Weights of a small self-supervised image encoder.
Model: 48-pixel images, arch densenet.
Training: soap at rate 0.0045, batches of 256.
Data: trained on telescope images of galaxies (Galaxy Zoo DECaLS), 44167 training examples.
Rows from block 11, named by matrix and row number. Rows with one number belong to one channel. Each number is 500 + 50 x the weight over its row's rms, rounded and kept within 0 to 999. All counts start at 0. Numbers have three digits each. After the name is the row's rms in percent of the matrix's.
# conv1: bottleneck pointwise conv (model.blocks.13.conv1.weight, 128x160x1x1), inputs 0-79
# conv2: growth 3x3 conv (model.blocks.13.conv2.weight, 32x128x3x3, transposed), outputs 0-7, a 3x3 kernel for each
conv1.1 105:516484492598476455531480443455485547565549518512417444559561550416540550563471495512440473577513508506458544504510561480530373513504580504482524432513524500464483392452491451501544553516410438553520457486592503505595558467450507374471502538
conv2.1 092:519495468501617479503499533457525430553473476429461450522494569540619496482431526504466397489476422555484464523523431522575615497551477491472395525535575562524443541415500466547429553467475454525563508431593520474501
conv1.2 110:534453548537531537545466477456482485507513503523499601485534469486469553458523492502470432449489550461554508480456491488543555506632555564427474443548509542402535509542491481524517499451530519546533508477460469620462428409399443497503575521
conv2.2 107:519607587606438629507465474518459503516603465472534509465467502475507483506486549506467505509501523429505596508541537560717470449545455499530444526510476551388412594496608530403472535481539521486511534515418468522451
conv1.3 101:451478471471458429530553570452532564478577457463477525443560485428499413606514490458469492469487544533564490474496502580549477525399489478518416467532490547544537498445466501485522499421450533453389529512558507489388495495493575415574538522
conv2.3 101:542447486514421404503522448477471509455542534531476514509532487440637381421454453495554511518448512485500435538543459598481470448566495476513462532466432506468482498447547488507510558488479470459456502444624587397464
conv1.4 095:451482474500469487558492418556489465480443432557510442496538578509519450533482552546535543512459467561437520519524507428513515462466470510480464525546533432500415531555496521529608453611523458508465440522565546458506499496581549484448414534
conv2.4 104:444425512416522522591456592596541496441446468512460490498481513453444516532514585437491474593568513498534436517450508501480489380344476515450423479530524548539521549502500556483501473503570452567470474504572475423446
conv1.5 100:526427523602420506521485442564454492514463544487519458533616477394490527517482500562443589472470522552455518508606469528539488518481494509473550504526508527503425430479444490527537539399545390391498533491567490534556480487493442536472563541
conv2.5 097:541501510418491474485520525477502482440406552429417524479500499503479443454516380446457497456514449494505438519497554484499522542425465535474407475499475482549505438444475551529537572390470529520559489457531547409422
conv1.6 104:560519585525418501440477524361539482355561509474501573499525536424520541536436540463561467492545497491456477502475493393449499482435552451528549443443518516530429576484444526444495414485523526530529430633434469572470564501476473456471480453
conv2.6 093:548518477561447600545323504569507454501412588476564528581464572541502467497494431438492570443481506415545623503417460519541536524540532502624430419540505467489458504458477551440492524517481522546550534514497535528536
conv1.7 105:544516450542521478476450523505521458588505505520516485478518504562514485525581498482517542518483458557465443479423499436528450482411461578486556530469585508527509558424538510494550481450494499559530589544420450464372503548441473454468546429
conv2.7 101:506569575543591497474531459417421483455514455501586455493494562413494544447515503594407582443486401516501480503352509404571531547541560464492473485548512506495493555483583549501528523518522559445400516469482492508558
conv1.8 093:489543466526410533412543436431503528541483365593494525512572548496508550549481507523537540520420465440460586550496476397566457438533465544459439553453507498405498501496551575521579460507491489522506581508537514498558487559433522439437528471
conv2.8 095:529529559599434450473478571546496540490531529503424430408525499534558573450561554447456571436647591417500534481453509499482549565413509511418543472432477467532478493450496503459459502481536556474495489594522437511521
conv1.9 101:421531548519498474527470507552544473559504459482556453469549514507484505528552500423492479422472479551586568547466383485504555491519552512574545517365519522515480509449476559601583522570523528436564480527405483649535527476523466566503423533
conv2.9 096:405493478467540567523526509511519519423591476499517502439432532397493483414447512570472520382515520529554530537469491485486521562462533519571551435533523517485449560437522550491449493471490469512482455456570500484501
conv1.10 089:497492483535567502482511501514589452506597425504508419464594622475570462544540479510455498465512468415489547534492524495473538555471500463533451519574493560539450494470539520511498518509419573496432594546484501505465454544473482488507462534
conv2.10 096:506578534539477417491541502529542612602585600441584545512520462484448540454472481506455415474520552524544489415514435518391570473512440412451447429519538519491505539455489585499540455498543491455589481429536465450556
conv1.11 098:485491533530469499500411478519411579586513464439480476473615495589512520556406515472463589504431476520481444395443554404616505470524520472460524475517521551580489469486526591477526434498447464505504534497598445440586544507473479439487579472
conv2.11 092:552467566502396514437563485500585469428560494489567437495540543561588536537509492430464539470489493490545402462486503502513530466484545565437415515353502529537492573510487492523568455503581502483506496457474495524492
conv1.12 089:528530443484510528442556573421453432528469458569437478444500507497421525447519477467487448539439508578530559459482563493513468489592508532514561526436571496511552489484466464472508546406380606488563541463606411434514537526485474500519520458
conv2.12 088:442450446492560496515499389491566425544553429470538510542444501474548445566440603534437480429527461496523515513486481528584516515464438525423610462510483497515462533514537461437477497518482520525552511468502435528519
conv1.13 103:553483406526486448453432521471480555470488481523413479462581490448444486516514468537496541516476544581559598486587443506430427554457544463483577502441511528480505492479532483430505488571507505575437550483457490520458494587478639386558571491
conv2.13 103:547489494513444501464383474476568544442597493574461539579593555478577381492498437529518494417431523444466498527469450501532564488600543574601546449522523459483490481488506481439536534503539462483535463474591514491422
conv1.14 100:425576584486509498474492480511557574556462576539492521461468584514492518545458495465532485487447430615464439527507421464533471540476532466484418518531451543531432521549432486584491511432553471644580503568457459437523537551486483522493542454
conv2.14 099:539555462605605432568505508637447421437487423530535546415561498446516581416483501516590539553465515496468454496516485474538519544469537540455509501670535423432443463535564471438595486463594461454439497508459499545475
conv1.15 093:435481531494477517513462456439550457519474563436498536505460569504541472571544533561578451632490461424527501525537489437481430524503544563530542475509477580451484600469503537526530513559467490555574574513373482526495460450397558515526629497
conv2.15 103:602468455524568409431443490550565492542528397507498395434500610489489516483485511458435511443456567489465529493523403476498587502481438543403577441502484507530469458438490479402468497501487508520559444582504428521522
conv1.16 098:485515460492474553534476496506500510488532411513544445448541529518445455618503470485549516464517521439473476586465519469444569460446443509408431533526574512455439524486518563473502548467601471495541500521525486491558489484532505531579517482
conv2.16 089:455447456537453550506489526477420493523511556508484465527466516507440588492489447465494495573566598492453574485477554494440558454535514522514455511498525475582490472438571508492434492564458526362489578493420542493461
conv1.17 111:552543466467503490546456478453580512435538412504457543450455393595432524528513521473489577460539654578545508512540495453531437573511515442440516540467501521469510508430457564444587524385470538524554496515515566453511541414451491488563409406
conv2.17 109:471557503552520572583485549539506509502444447510470493530452490481466536420430538515469522521556480563513542510482503439452579573428534518495474534492488467493534610555512492555567478509511513434429504492487491467516
conv1.18 103:518602487460532582424419517434522525546547601630509504485486420483451516560605470487488552520462499446524496562495467447549516441461494534499463559494545505531526439531525454553464448511446479577577504507532475516387551517497454496454480484
conv2.18 101:470542490553514556499475463479469526456474497447474513458635522403492505440455477377494493412488575428409450502511381507518455502442526514428539631478542445486462491485700493519529523520603489512462486503422466605548
conv1.19 093:380519483523505407480413437503540484541463481548537514487447430613514388498478540500496587507468541521505520507472426534513437483619509426391524490527525524544485507409463459479531441564483549506481560567481510481503481440577512497544542439
conv2.19 094:435497570477570529497538531513550498450463477483612444488415494482503524560411523540415450517481506481443438448420556493519533562473597581524497532534440463546486552566452464481497453529539410433517495446516505456612
conv1.20 091:573525508585461493522510545472480492490494476426437578425573487456487482519515525569483553536444534513494544434501458501491510495498536444405484537493526422346597564573487497443497475538603458479485480440503448465517476531544449541482527517
conv2.20 093:542598548433462496485415548424529494443548534478505489611518412539408588523428485495585417576483567446443463548552499583550444413661420498453453496492506452508509504555466557410524546484556444465441524513414519550508
conv1.21 098:484503511477440506453699600583547532481570492510498477528527524483520506492437489575549479429476556478490457501437567409517487482480521556593521501529516467558449444506470447476520568514527524549522468513485497541450535536541530485466445493
conv2.21 101:471442520461416380464513471534456468498532497485596500585499511511582495487482555580550586556490519484492391581477500399534502551524500504492439498512577542502514512470541564481458441442533396446514524601523442496542
conv1.22 095:433545523482481476492579500578417517444450477494586601515544516551415435515538579470513547459406527526550505552470463489473568506500442473577458460557624507636530472506506537533553545520501634448453473471546470418462516459584467546466452450
conv2.22 093:499486516448555467450487456376523478481496514522495514464460575448446489487545451551441571500547490493551410481513474472549545453500464539533555558483470565470501570557486483522506494495516527475520464494573537457547
conv1.23 093:531510504467489523538597525423495498564492423440529473455437571553463436452455424499532523524579545532488512477387495458487482513449429498571536480571509455485568444498519501465513425486444637512522507500521484430442488465512486411530541580
conv2.23 098:547575554412506511508449403610591431534612511548583432542512496539494585399494461541495486554516532510450446416513517515500522510586479497438531512453498489481462510462497501454482448494450509571536550498521531472544
conv1.24 094:551535536446555534480482511489504513510442569494562530552508551502505448577576498462494539546573462518557474418465594452476539457521381483507497481573466455598477481525534434594473540494531580525513593551491519433531456439432417467550542508
conv2.24 103:552595467534507595430490459488526450552541477542501496475585557628464530492455551571457580516574558444565509521514496468496479401588556425545480465498456563466500534525614542489536499469501524457555520604535452503540
conv1.25 099:555471499575553526518478558442560515501612424539405536400515424460513483504509555461583533421486539460512519502406555441498562599594466494490522476486436546507531494445504441547512611437444458536494546494543495520505469439576499562534479574
conv2.25 106:493558503516476560473498472504458479400550477541568491635527463553471431436423481519448457442514519527523503550476436537423467464634492551536459507516521504501502560470436540513564460600421550475586540451511525500482
conv1.26 094:532468492477489474515432425487578487530451482465484515546509502513493468511445423568584591505480556571535477450565470402581507577466476487465501481526586493557499471411549606390457538527379623560497491467497469412524532413480523492549567480
conv2.26 089:467448557537456471556476423577555482599416529472507557601495510528505555503424505540571558494502477515493507505477391349561524520518435556596472473511501507495523426513495491555542450527554494509433389476565468490536
conv1.27 098:435515503548570462539487533458522528537471479466503433514449511454544489478547525487427546511490468555486550536471528441502572483555509531600460611550438516576454525488528551429483536459545496480505524509501506418576435535529573515546518440
conv2.27 095:508516335499502504516539559412444516540438536499542496445436474523529545541459526429390545504509506468426507562511478378507487541476607477419504483409542508543521462409416512541521491538453433598480496504527459505435
conv1.28 105:400520424464630552360491484512375503497473497608482533490611471480504462502540472425524519482502486467454572589444458443477510471574470527542470543598499560555581550534563478553504466425569512542518540478578405459550465536549464445542532485
conv2.28 102:510514490585557575490577547479490461531595465426443490473489478560586419442472383462543561371431477539511504418502553499396477474513492521470499538505566522505522555476474513501439538492451509506541430545485484532423
conv1.29 109:485469555510480618499525510443443458507477493490477428528568537458531532486533516499608549473479505460481492457502523523490562406533555497558544481513509568481523479458507546447549511549533557441479598576615502482551545490472582514483569551
conv2.29 103:507412460519521401426488521515518487482531584549493432363510526544486507492403391538440562518495490490486484460444457481532459461503478565505462578450602493376513452535489517517478426517449535444392513561488487494535
conv1.30 097:483534528492471587533525497507442506530492487463403554414414427542489501434497548536475471524533518560539596473535452507559547574596527473483506531532416494497481498567483499467446489479540501535650571517526538438454488481563513562446564510
conv2.30 100:432521509440604552550549473567513442477488466487488501453467472513523499455443468539536508517518512623460511465419572474465484481386506534421541525465539452430542486489463431487494498546512463551463539491462551481481
conv1.31 109:485536517502455514439566485469518547415518550561517513486451490470435495422440560447483491402582589496397509532467434548497605563516475461568591508469589556530451422547438478463574560498507486609471540447514432495451525535532561460529514494
conv2.31 107:464506477498553522492561563508448421554574513521422476429493483481508376463549490556443494461516546440457513484459515454500536529599587492572593524544459461562451535429540499446520452526520510536446500543472534443550
conv1.32 103:551502566532596537560563506497496491526476519458500521453509384501524540461442570485459544541529600511572478440550523514536473446489428555502608541508479451491453444549536502435420511443550519545484482512543484475454520546549450462569524512
conv2.32 100:378497416473523476452420436468436361476446387439524512553382428558550509476504524573469499528472557526576557501501532484497506524481451550433498496412558525546491500487415510591459513527532467533443456500408487519536
conv1.33 090:527517508506642493486456550510497447521585504558450489491503594552463478453499477456421409566497452488551492512454509409541587522471517499488400576538465543573590492503545557562535510526495526497574501497568539491476369478517498499489527480
conv2.33 100:497578548441507484461360437560497488562551507619598456523485569511582494456515471497505412441596554500558522474503441515508528571515436507491497500460513530467553427539479511566442501550488418634597400475551540506563
conv1.34 105:591410494533469438524560535564453388612522446521501531472508471539411533616483461498455455472454514570459520509415529530537423427573489553466506535420529554496436420469531478547510516462520532448528516473491417556590534470576494470596450460
conv2.34 104:460519492340548521512464420447491417409554488452512496504613481470505497566468486477498497476502449448539481572483430452555444503529553555469490472499520454429456456503542523504500525419477514459488478486554535471455
conv1.35 099:493516511553548472575491547412514508588536492492463403494489518470509486529428526473533405491394513504507577518426480443588490420558496522537493499488505574448466499523500471454480501552530458527527462424520504402553500609474479454422376552
conv2.35 095:532499453468490484525462551511469421529453500507542451544547439426449533430405486425468578462579498529573458501485477451501528474437538435543461520478491480590451500500466495496457557536481479576525461499496439495556
conv1.36 095:548439440479481492494482556453502466491479498525434562482489533533504488530557475392522511566419426530524557583390474509558429536465455495608558485483420491594527552477522550500567591443454462453560502468510431514434532612446495549597443526
conv2.36 101:492520396498542503510525421564624483560539513492558470564457510449467480480476519408495499420499522456482514476418518553442528532534493637581503485460429522448461540483439530508465504393481492488487432548493554490549
conv1.37 102:531479515469533453478543436523459565502539484528451559590607506514504521513494412472493538438549569495514463485495465535434479506495450521466559536447471504485504460489525477470524502477399564556493515446525522539509440444646507462479468574
conv2.37 104:567416439413368478488472531511503465471539513539507488498531410570572387440479457566552542506480520476439428590582509526457392498588532550529472502488596475505463595626591491493502472482439533380447517531482518528489
conv1.38 104:471489464500533468602590585475421526492528497431626547511591516466552541512472516510455406567579427451535502514437414511554528472568506516589524462452543525564464447481542489478533494470539512538478532467509477489580493472467489582502476498
conv2.38 099:466497552525559551585445508541574512586529518432408517433506526588465518376346464468500386541478499544506585487475480469445526515562544480550534529517488483476436553432505521536550514393462496570509425488504460497543
conv1.39 111:458553521463458439479492477466531517477505522541519501492550522451437489516405435502602623528483562533457472543520460518525574503563503498518528420475434460526529424414522536456455495411603485463540517478510455550499586432522548498520507504
conv2.39 102:458537556505648516473585461524512475525620438525527553445544475478571515479527480541583488554541630536507538454477459511348457500506473544583590539482450467365513444487543514464553548483505516539511547485460546520451
conv1.40 096:583426427471560483492549461606523433460490433484599460511465556506600558504496520484435464497473463515452594492467506506551467500565533479598474611509400584482476469506510524480539607544468552531517471469483491491533448622563472440431451431
conv2.40 086:541486498546545536559502465559580508545534494543472456519367577499306506595497574426539423496444393487488514461458539429421431513487480542553547589504590570537533482577495580525509508531507503466529457490535445417451
conv1.41 093:557524598473456454588534504482462526504477599472514435518534420530456436558519550561573486518576462494500517419519591430486466608545414525464635564530583550571445427471497528462545397519470468448521466479493466490516509542489516490504585548
conv2.41 096:469466506491529372388512482461426503458509483570553498531584586552476549525503498542467545381482555455491501533482470514493542559494563521510503426448479547550443547518457552471477490469462435442516463536512504517541
conv1.42 107:581430453468533408587499514450531567478499469478520513470473487454497411611611508501452486517552541460440552520445543436510459514456474511510489546527468547523521486570465439569576588489523528553537618526596412486518485480434477525575507437
conv2.42 106:509586455622581526505509558475518466570516399452406502561592492425537514411418473539561493508462516529434416575459503576516531444611535514557512471545446501464474459505568517485561499466487469466467466576497494420468
conv1.43 103:408509511548474454623508538610518464418515518453583510435568499476584543500477460519511454459544468558516489474473522490470404558523474470578515513522532571579534498454495459499443405493489544475499440494496500549483471477464519388422479518
conv2.43 112:523493567460398523487416436539540507539532494431439439534482476553490547489468533444519517492539588530556527580468522518458497473441507387436434422450489612503533554538581557377491529518654468501486500534561490517420
conv1.44 104:559510529554496428546559448520381467523469524577445499471450438612506489456478543549512570575561473427547492435482511550481498540556497488553551477465480503488504455525492487517503494533600465535542468530557500624494537489575529493452404489
conv2.44 097:464452454491606557442577453491448480492513509497489511461526489509508518536571515560519523487490541490535562515482490445511460487500574574591514402481651561430545493544527467455507400520538450451526483492458537586487
conv1.45 092:521471427509477523478483488501450458498414548420437504573441495502517584468409562464480510551454487503520453490483458522486544502582460512621524439453440561424442452544507459404582505543625602584521543586577527532520527514480532602481455457
conv2.45 086:527438413496493510571564534520578523552478488538534461519488429447429439595483486454504482550497509499554488496518542476481425547460504482437475551419486469505488574546467504481425452484532470495510513501498532543501
conv1.46 107:581408543599529482472415549517485539554565548504473591473475397574447486530554491478501450487496497480456520533514487484511531504548497511504456543482487470486533480507502548570468445420566550368453410485386486558525541564565531537433467471
conv2.46 099:470517406544511461480584539388447483495527482590599495448491481490518482495471519549499522518548451455600589534471464567474382491505507469468398490631513418448515476535545440450551562504438491516494459480466548562543
conv1.47 099:579490588570564579548460511510430488517519593553459564446515502549550530534493573491472492471544535390562527480536469597530553459485468420470477532406503465504451499503523522497539448525498463538548552466445532478521428576574531467504595479
conv2.47 091:534458445513527489512591520459541561538430437570509595544521511546491443426506473456474434435514518454510483484520493469469403458393415490457502546516498558499539502496489501509564495539529454520565415423468453469563
conv1.48 103:406479509520475532513458446459446522513583485471489465508534530449483512524526511457529555461497428504444555602551496476534483487470535382486441369445481468514483497538529530580464479566544481480482458446435572480376470495559404436519518559
conv2.48 100:531395438450426505523475545491467464494446524502535506508478482521440558436456434513515489473510431455453473538511442523508544456486510502549468471462468502482482594506486509467543574494559495503485509520443500511481
conv1.49 097:540489556436559540511461493478465533518489542428472507433560533553541503476544583498522551478487394470455614446492441451520521527520555566381443412445537520462434431503574505501484465531545476514405408534509481517557498531462595602442432472
conv2.49 100:550515436503616505486480511593478505438415410551436520465541541459432481491482538511527510504421513461568503522526500494483478486467494461533474437645520514464561547605444476476471498474424510462555528489458478479552
conv1.50 099:557509439533567518458549485542436401485536472495519594474487532534466583446450488527426538536515497459512574495525455576503484442480478544571511522468516409439496518509543489501564513535455506383583503506523538596534473507488549438543510530
conv2.50 097:450519517515454614545586509476585510414489569535580426561443589433450495497562542393494514491477468455481444499516447406480480555596416561405501480444516584498473465429481493437512532469460448612490534522505499514542
conv1.51 099:638536450374506531474524497520473573477481425478457476465512547477611535547492405516561469497473540597509480471525562478460553555557533549520453501589448474481460558503490502493535554542435515490517454536541504546533449484474533477535495497
conv2.51 096:454527532489541471500457495601517517462573470567506497542541486461542580499459525474425465536545583525499490484468474517500557601500428471571463432488500519460534484510545452487498421479536436537505529433564476552516
conv1.52 097:461474461446571503471432460540399357582454473556505526473611530523472533496522546369468519471475647510464445571575598512514482457531548422554547504415461512503493439522427496509521484526534518495592632542496504511412540467517462507491536472
conv2.52 101:518555409590461449425457484413502477501468510521499531529564506604549443538401517487483494448503495478501465490481497566553514519522355548451506561449515477421482544486622482536514597457561432486373485563534489532498
conv1.53 100:494424415507534562581469544504481514500498522480443495597449475534557482442444487523479543485558437623551538447462477459474487593583528528617440511461527498563493532486512527402487507511427491456454546521599507510569465485589450527488463493
conv2.53 099:480488576527409508500487481581530574451480577572522493434475472559543458556494460510392434528601535563503534508426524513487523603445508439504538379470538497513490431448464449549485451491460476627557488461614459583526
conv1.54 089:395498421566453568490520520503550619454456537489430527561473522586534479478453442561605572456512438549539497517538390372567524584520488555479480474448507525459531484453515614458526532482407490543573469529575552520515556427414370450522501506
conv2.54 087:537541550611503472516525494601542513516443509540573427491466508506560590423527486518425495456467492394501606425470546436477504496532495542452498493579588482435474605509557487473540530484445493532472460459443534609530
conv1.55 100:514495457479490555462473379498480550512523481541488556580548443521404469469544583471623579530508564493485431546515438445510441483476520511515501539474469469448470477471555457435488461535516501567492596447527546596534547567446477486538444508
conv2.55 100:526530494503561606505555570535584474567563462464492395481479596554507472454564403512508525558521453468472460508508531433454493489496517500392571534593628501395446553533504458446506478477522498504477512568495520404491
conv1.56 090:521405474531541529494424601490432505537465474483482467433545446526381521477484462478518478484465528595492523563416440496459561526450446485533548506482591504538589513441472529478501575607492445463473527430493404470540575570432536519590606510
conv2.56 095:479488506443484573418480513462595575514658549440482424584484399512502541475484423419536432461475440523490540532489455555434513501427479487429493525575469498530511447575472515537531505431457498535516419512589480411476
conv1.57 104:525457474528473542490547542439484518515566561572519527536422548430500539462441497625531488499464521490510386435457579496504524524511557453498525537466476441518544549620499552550491456543435420470469494606541578575394471495541501516560506475
conv2.57 108:543555525512460547522449528560423549577502619558560565488565510516571574437559479463423542509560598467459551512582447517555550511475510478472513476365552578558514430436506519513423437541501523517421581489460523478530
conv1.58 099:487403423414566494426523455506440600463458457494539511460509433489576562422431516565438486503399468514523515479479509521521477546493487533401532554529489399465473648486523539452454481526457387444471449486513549441604469438477525491549486551
conv2.58 099:488467405516431480538511483624521415549532504553471442460529476512508501562523518481538439504551546524515500482482488500521516490414478370492460444410462555521551472448539553481507478469501400463490563531463396530547
conv1.59 099:484494501520449527458482477567572534560493504506568595436564559552433462507460463553490431355464606541480445484563535460558520511461578518488633502431560453483454434483419533433423494583486567526481494545481507511546511453487438466484543544
conv2.59 090:643507576487461482494505531542470491469463456466462465538450492616460503582492523526595530469520467439483498540498541510517449514471431487540478572520544529541567563493486489429486557477576416449478485470575466468502
conv1.60 094:406559535502453444439507415549551458565536482433481413634523512546481441542519441539474504469437435455489545474468481456493493468528421521496493556466531555442484450443538560465492417616451616551579562551498467498583468457484503601410542504
conv2.60 093:527534471473585553539529565529512437552464608482419502566432512473503505463521577420536584406536620575533477575511430483424478538479490499456481483510471438500477568456508498512502499453520470459481506592507478402575
conv1.61 107:512436452521452472445565539564498540496634530538500526559488452480414486467510434520652422538525481443510517552494422512450481582459511469471577440516471424491491533457500477482546473491516482479401405467422607495554489524573571515526441430
conv2.61 105:500451514496476479518525433415526550474507479541542570433490539507507477526484460472525526581442497502535452482477538452441439370501537589557438457638431537543513474546501504482469482543538491497533527456609566527464
conv1.62 103:498533504506483531533500459470458447464523439549539557482482548474574512542512495465627555460405558528516487494492468480460517505434490445488510485500421493480526564523478578500537506552588536499494462437526438486388493517439465368437523527
conv2.62 103:523485571457607543545533454565585555469456517530576551468440537481446510514484483473492453531510414519525454438428483467448501465507412448558551462542423551434460481404589478429508558526533581531497524468537517499468
conv1.63 108:464461549431516536492522468543514515621487493476403520576489510473382550519478475462575429479512574499422444503495525448529457513525588473535471572530488474453629441492506578506459462498507527431544440492441501585416556452526511449525478401
conv2.63 100:476536513488518456463542497435476500519451476513461475501518542500472333511505473528502556517558468463501404476412485476556564514480496446470576525504513520399475522513462450579482407450502479460506465590556479453558
conv1.64 097:486556578511485489492517520582479363467574509465559517512537561447443549532590510502514581516467517484625458471477525506490566485443493532515412504526521547478546470493499597552451519414450542492382529412519472444485537584536544553448521508
conv2.64 098:559568567481416418450537417465481458469451444497535471523490492486505499465456472564391574483502583421539417529456470533447413461582538496401479443476496516445538443440476488552523530481435498605439495455520453505559
conv1.65 098:577480549574487575462515460528538518539597473577495486490563572497408428418531562571419500580449540425575540454519469522448534468583471515474485519482535509453533519443583535531435520408561464492491532542448441475461497549423548514463515520
conv2.65 096:448579593533463495555479463510589459525493426570538579576487477485537566509565482409446524449489507482472520509588435515584456473543612569541490524467541531429533477517432567389421593572442431497558499422512462461426
conv1.66 106:472572536491451495542474456520429506528532510549484474472481488479473498500481566554536494502564493575472495583483439574590466541473508534459537522474520436523498446519514451506538517430585475446533571475424445529421588420610474506503454508
conv2.66 110:510526430515468445512566583500417581455476548507398488439472535498465470576449542475469524549417470545551524433533517463508460590520515528610538490610502550504525517521546516519526514528560587451420541553443528514412
conv1.67 101:478501415496490487527556472546431465521481468515606446550598513533563455479499443448491443567389438549447512520504474427532547488504491516532517564470507425509590518544608513520495476544634505430609463516587568603514481499442494450548435459
conv2.67 092:435556436470528458518555553496496472487477435519478519490489520461518468512505490419439388547592488544503541433514560517467544545575512512404454564509532530543524437467436515507500530449497467465499466511534492510496
conv1.68 087:427462564480459408495509565504498449521436610371521511457533544534478422539598442505467516498446476462524478465520553465582526511480512523454527483480484561513414455533627501476569580496549500484480510516439426579467537462525500529517609477
conv2.68 101:479471463502538518432544423467515501498505525527474457473518603550531569504445522548559565405532438517451410514538518492470487475415545610501406447528471520441543453417443517523510468482522568529568454552482429491535
conv1.69 106:460547503479501430523544559531533537534487501538569447485407506482594469487554509464482535463470496487542455559467534492484419583415441456555442456612493571516573486584564424487470479451475455445531430463498529598477481484492399441361496511
conv2.69 100:497460487553404456542445444493452560505459513534568459461497480485447479503535495480490550557549612512495570491387477469514465499396529398442482479606603488494517534473455553472416475552570511595444541526513470453476
conv1.70 094:394472470571497559487523501408380502493453563561547485571582529480573421455456442451505452535516445492548451428491491520516508521433468526474526565540517491528511433543525496460418514514456588513567531483498472519463479482508545425514467567
conv2.70 096:567620522425436481499410486494527441527517480480518489501467496487559502531552435535499521513550589455488528487568483586406454416496466490461505546374565499517574571472548494435453524490457459440506580443454411538487
conv1.71 103:492467450523550485459543487474570479512519373486521504565510496507469496499532432618521505479428435561515510518585503482455557448525577475466382478504490572504595473485483540378485474546534571487438549463527545480523493455493500504455460428
conv2.71 101:554492521576516374480489594526466534481386538408475508507460498446447507542528484458512471508486559528558500453498449562520512548472428470527481564506507467536505467503493487507556571421473498468475532464481447438487
conv1.72 095:476501535566537505464541533465571459530495498508440513521567552478513408463573519450571515431471611424575517522488502428548488491541472466532489530552507475545520503469499451484409567500470601556459492494511535491517557533497489565513466549
conv2.72 107:518439412385466535457452459523509472546472545377508523553522474537497439470496496496510575406400597418449520566445484505471583493570397473573482472485504478433514635411458478454404429549416473488509536600483437449521
conv1.73 113:546556562466589453413460476475501502529546421483336507434505434551530522462419476583544437543540473483531563400452450554469510500496509429487444345454444562572496473522466462543489443473460440514528433537513500494438477470529420518469504501
conv2.73 097:531544471469552477528464524503519460492490484496599534548480421505593561505545524519495444463442511450569501474547434585538461513484484517530457433528550493515515518608580570444562601442505477452511551510470586576474
conv1.74 110:507491476535534478527476484483452494492471541537527615501554445415469582482459481434502598546585433522435489485536449507449507512575563490514553488524447474499486575542524533547514511502492509559358421472463484666479473403496425423566504488
conv2.74 109:534414486548469413500451507494480559564452550447431459514534455521562480486495440526543418475524497461522525423582450541493492468510509494477534494490513477492360546522548513484404477426418535455456572405497545411508
conv1.75 106:564439430458517545538499477568434478461489490480462559488435501523508404486518484556512479495467492453515538498488427541445512576536470439445470436435474533554488528531486513511559530443530454575415521536466436466616520481487519563498492461
conv2.75 108:440611473544510465486543601560434501508522463525471460488458494450504417501440455459487463570512454606525533561536464422524512473541502371403443544533449553566565509454449522542484507499466490485563478460507561435549
conv1.76 106:532541482510498529491511524555443482520493585539481476501420478450453436476563524555507523553582557514525450442506461452482558445444558509424517494566401491503452449478533496574498473458433464423581491483514419472392510434549467420516572508
conv2.76 097:490461532587420489535605527457471490493437457493522507485519526451513510462470465425478451588570633566460524458474455412447504491492495486458451455470441536532501430491535420538499556544485510497413497504479437473578
conv1.77 100:467370508537486557543427482469541533554523494504439515534512509538529494472491569385531510481583481576498419515538490582486585471457476616575457516485445516422451468549471519579483549465558531505470442509505448533399483575407489471467515516
conv2.77 095:524561454530554472575507549441489489430438475541505595486486432548530440502537562412484481469478497582499616507459472558535455465540395474455537511600398516496455514510446583495436512554547463527591445466531553536577
conv1.78 100:430423481516513540427521540473453499453408490513534584477511489547455470563522506452528531501507514436463512486512456470482564524426633506465538413526502546533472602492425466500486458565533482514446428538459533585540530474542495500533495446
conv2.78 114:496373486542532542519482489548510518521537527489486505578439523581476542590483569483508496511413457492538525503454464520446498471470470413507491544616544451488488555549554528529507508507494498496457572499436531534493
conv1.79 112:459440592522545545535474528481499435510525452538470482540499438534525434454491569528462545562500541505430529476507438452463581503574379467516463598419467458505497446634550557533481533407520468506484521473498413484491437471479484486441429477
conv2.79 113:559583505514440473500501471364489426473542503538542480508592559499412465479458510511452506415485561442555533523559533544470493537549421571451463495463499485507458544471551553454519504440535492521454528546512510541466
conv1.80 099:507440569544488470413505517386508501525478569470495417484501555515533486507497450480511516435491557588530513463512538566494484621511442564465468553410461472498492489475512447514484529479453396516512549479527491441523474532459490457442419507
conv2.80 103:471494414602456540488526456413533485477482453465435461579642488440524505521433416566615443446549505446442515558496434499587517496506504612592539458456429487525445551490590497494544512542510535421450532542474506501473
conv1.81 105:530457468443510509467488508649521447494484463462385450476527525503540392558507446561468565467466453523485543486521482528550492503476481492501505541410502565470474586527420496606489521490482473477458511605492539496443515508459566558438488466
conv2.81 112:420502456606441503527541520537523529448432477454339541433479527502478477475498499517478572515450457558483470523443494549474460586456568498429523539540515506560522497529538461480525420475541494496481469436554518496546
conv1.82 112:479569536570465522549516396471579510445542510548464488551466551505454499512480591558475436532400496494537554547480454415591507525569624518390507432519546455463469506511524515481445489500511453364551471526504618503470508430594487591467520487
conv2.82 107:490406452532496575501427485480442471501460594564466578461628496495500502582523501499484488588544570524489533491499429458539465532390427439539555451463522531451535463450478445559489451518555529526470561476445523432487
conv1.83 098:441467422460480448523542466536471510464449507508468452480490538554455510463493531533550479517490484505425472544526552412554528468552488494435533520445491461626551595291503538527512535585535458536455563526503544573540493389473534510480501455
conv2.83 096:489438439478503523566554554536560559523440477531544559455454507621449474569456552485423525519556510511466450552455474480529461498563510493480456545516575580543565473593544518598518405481526522503452513509557474517518
conv1.84 103:505456461526478486514451568442484569542506573575498553529475390590471511451431461520477551466447506441504546576490520533440526485493497484471514420522446424432555556477476457506502527503581527494432487464497438581491505338489416580548519535
conv2.84 102:483537561507453560542477494548496529411494483585516591575443435557487471475466520497496587455503570521529493537535529501453592465507462385471539558592576468470429488542504560410486532540526536460493544480481532557547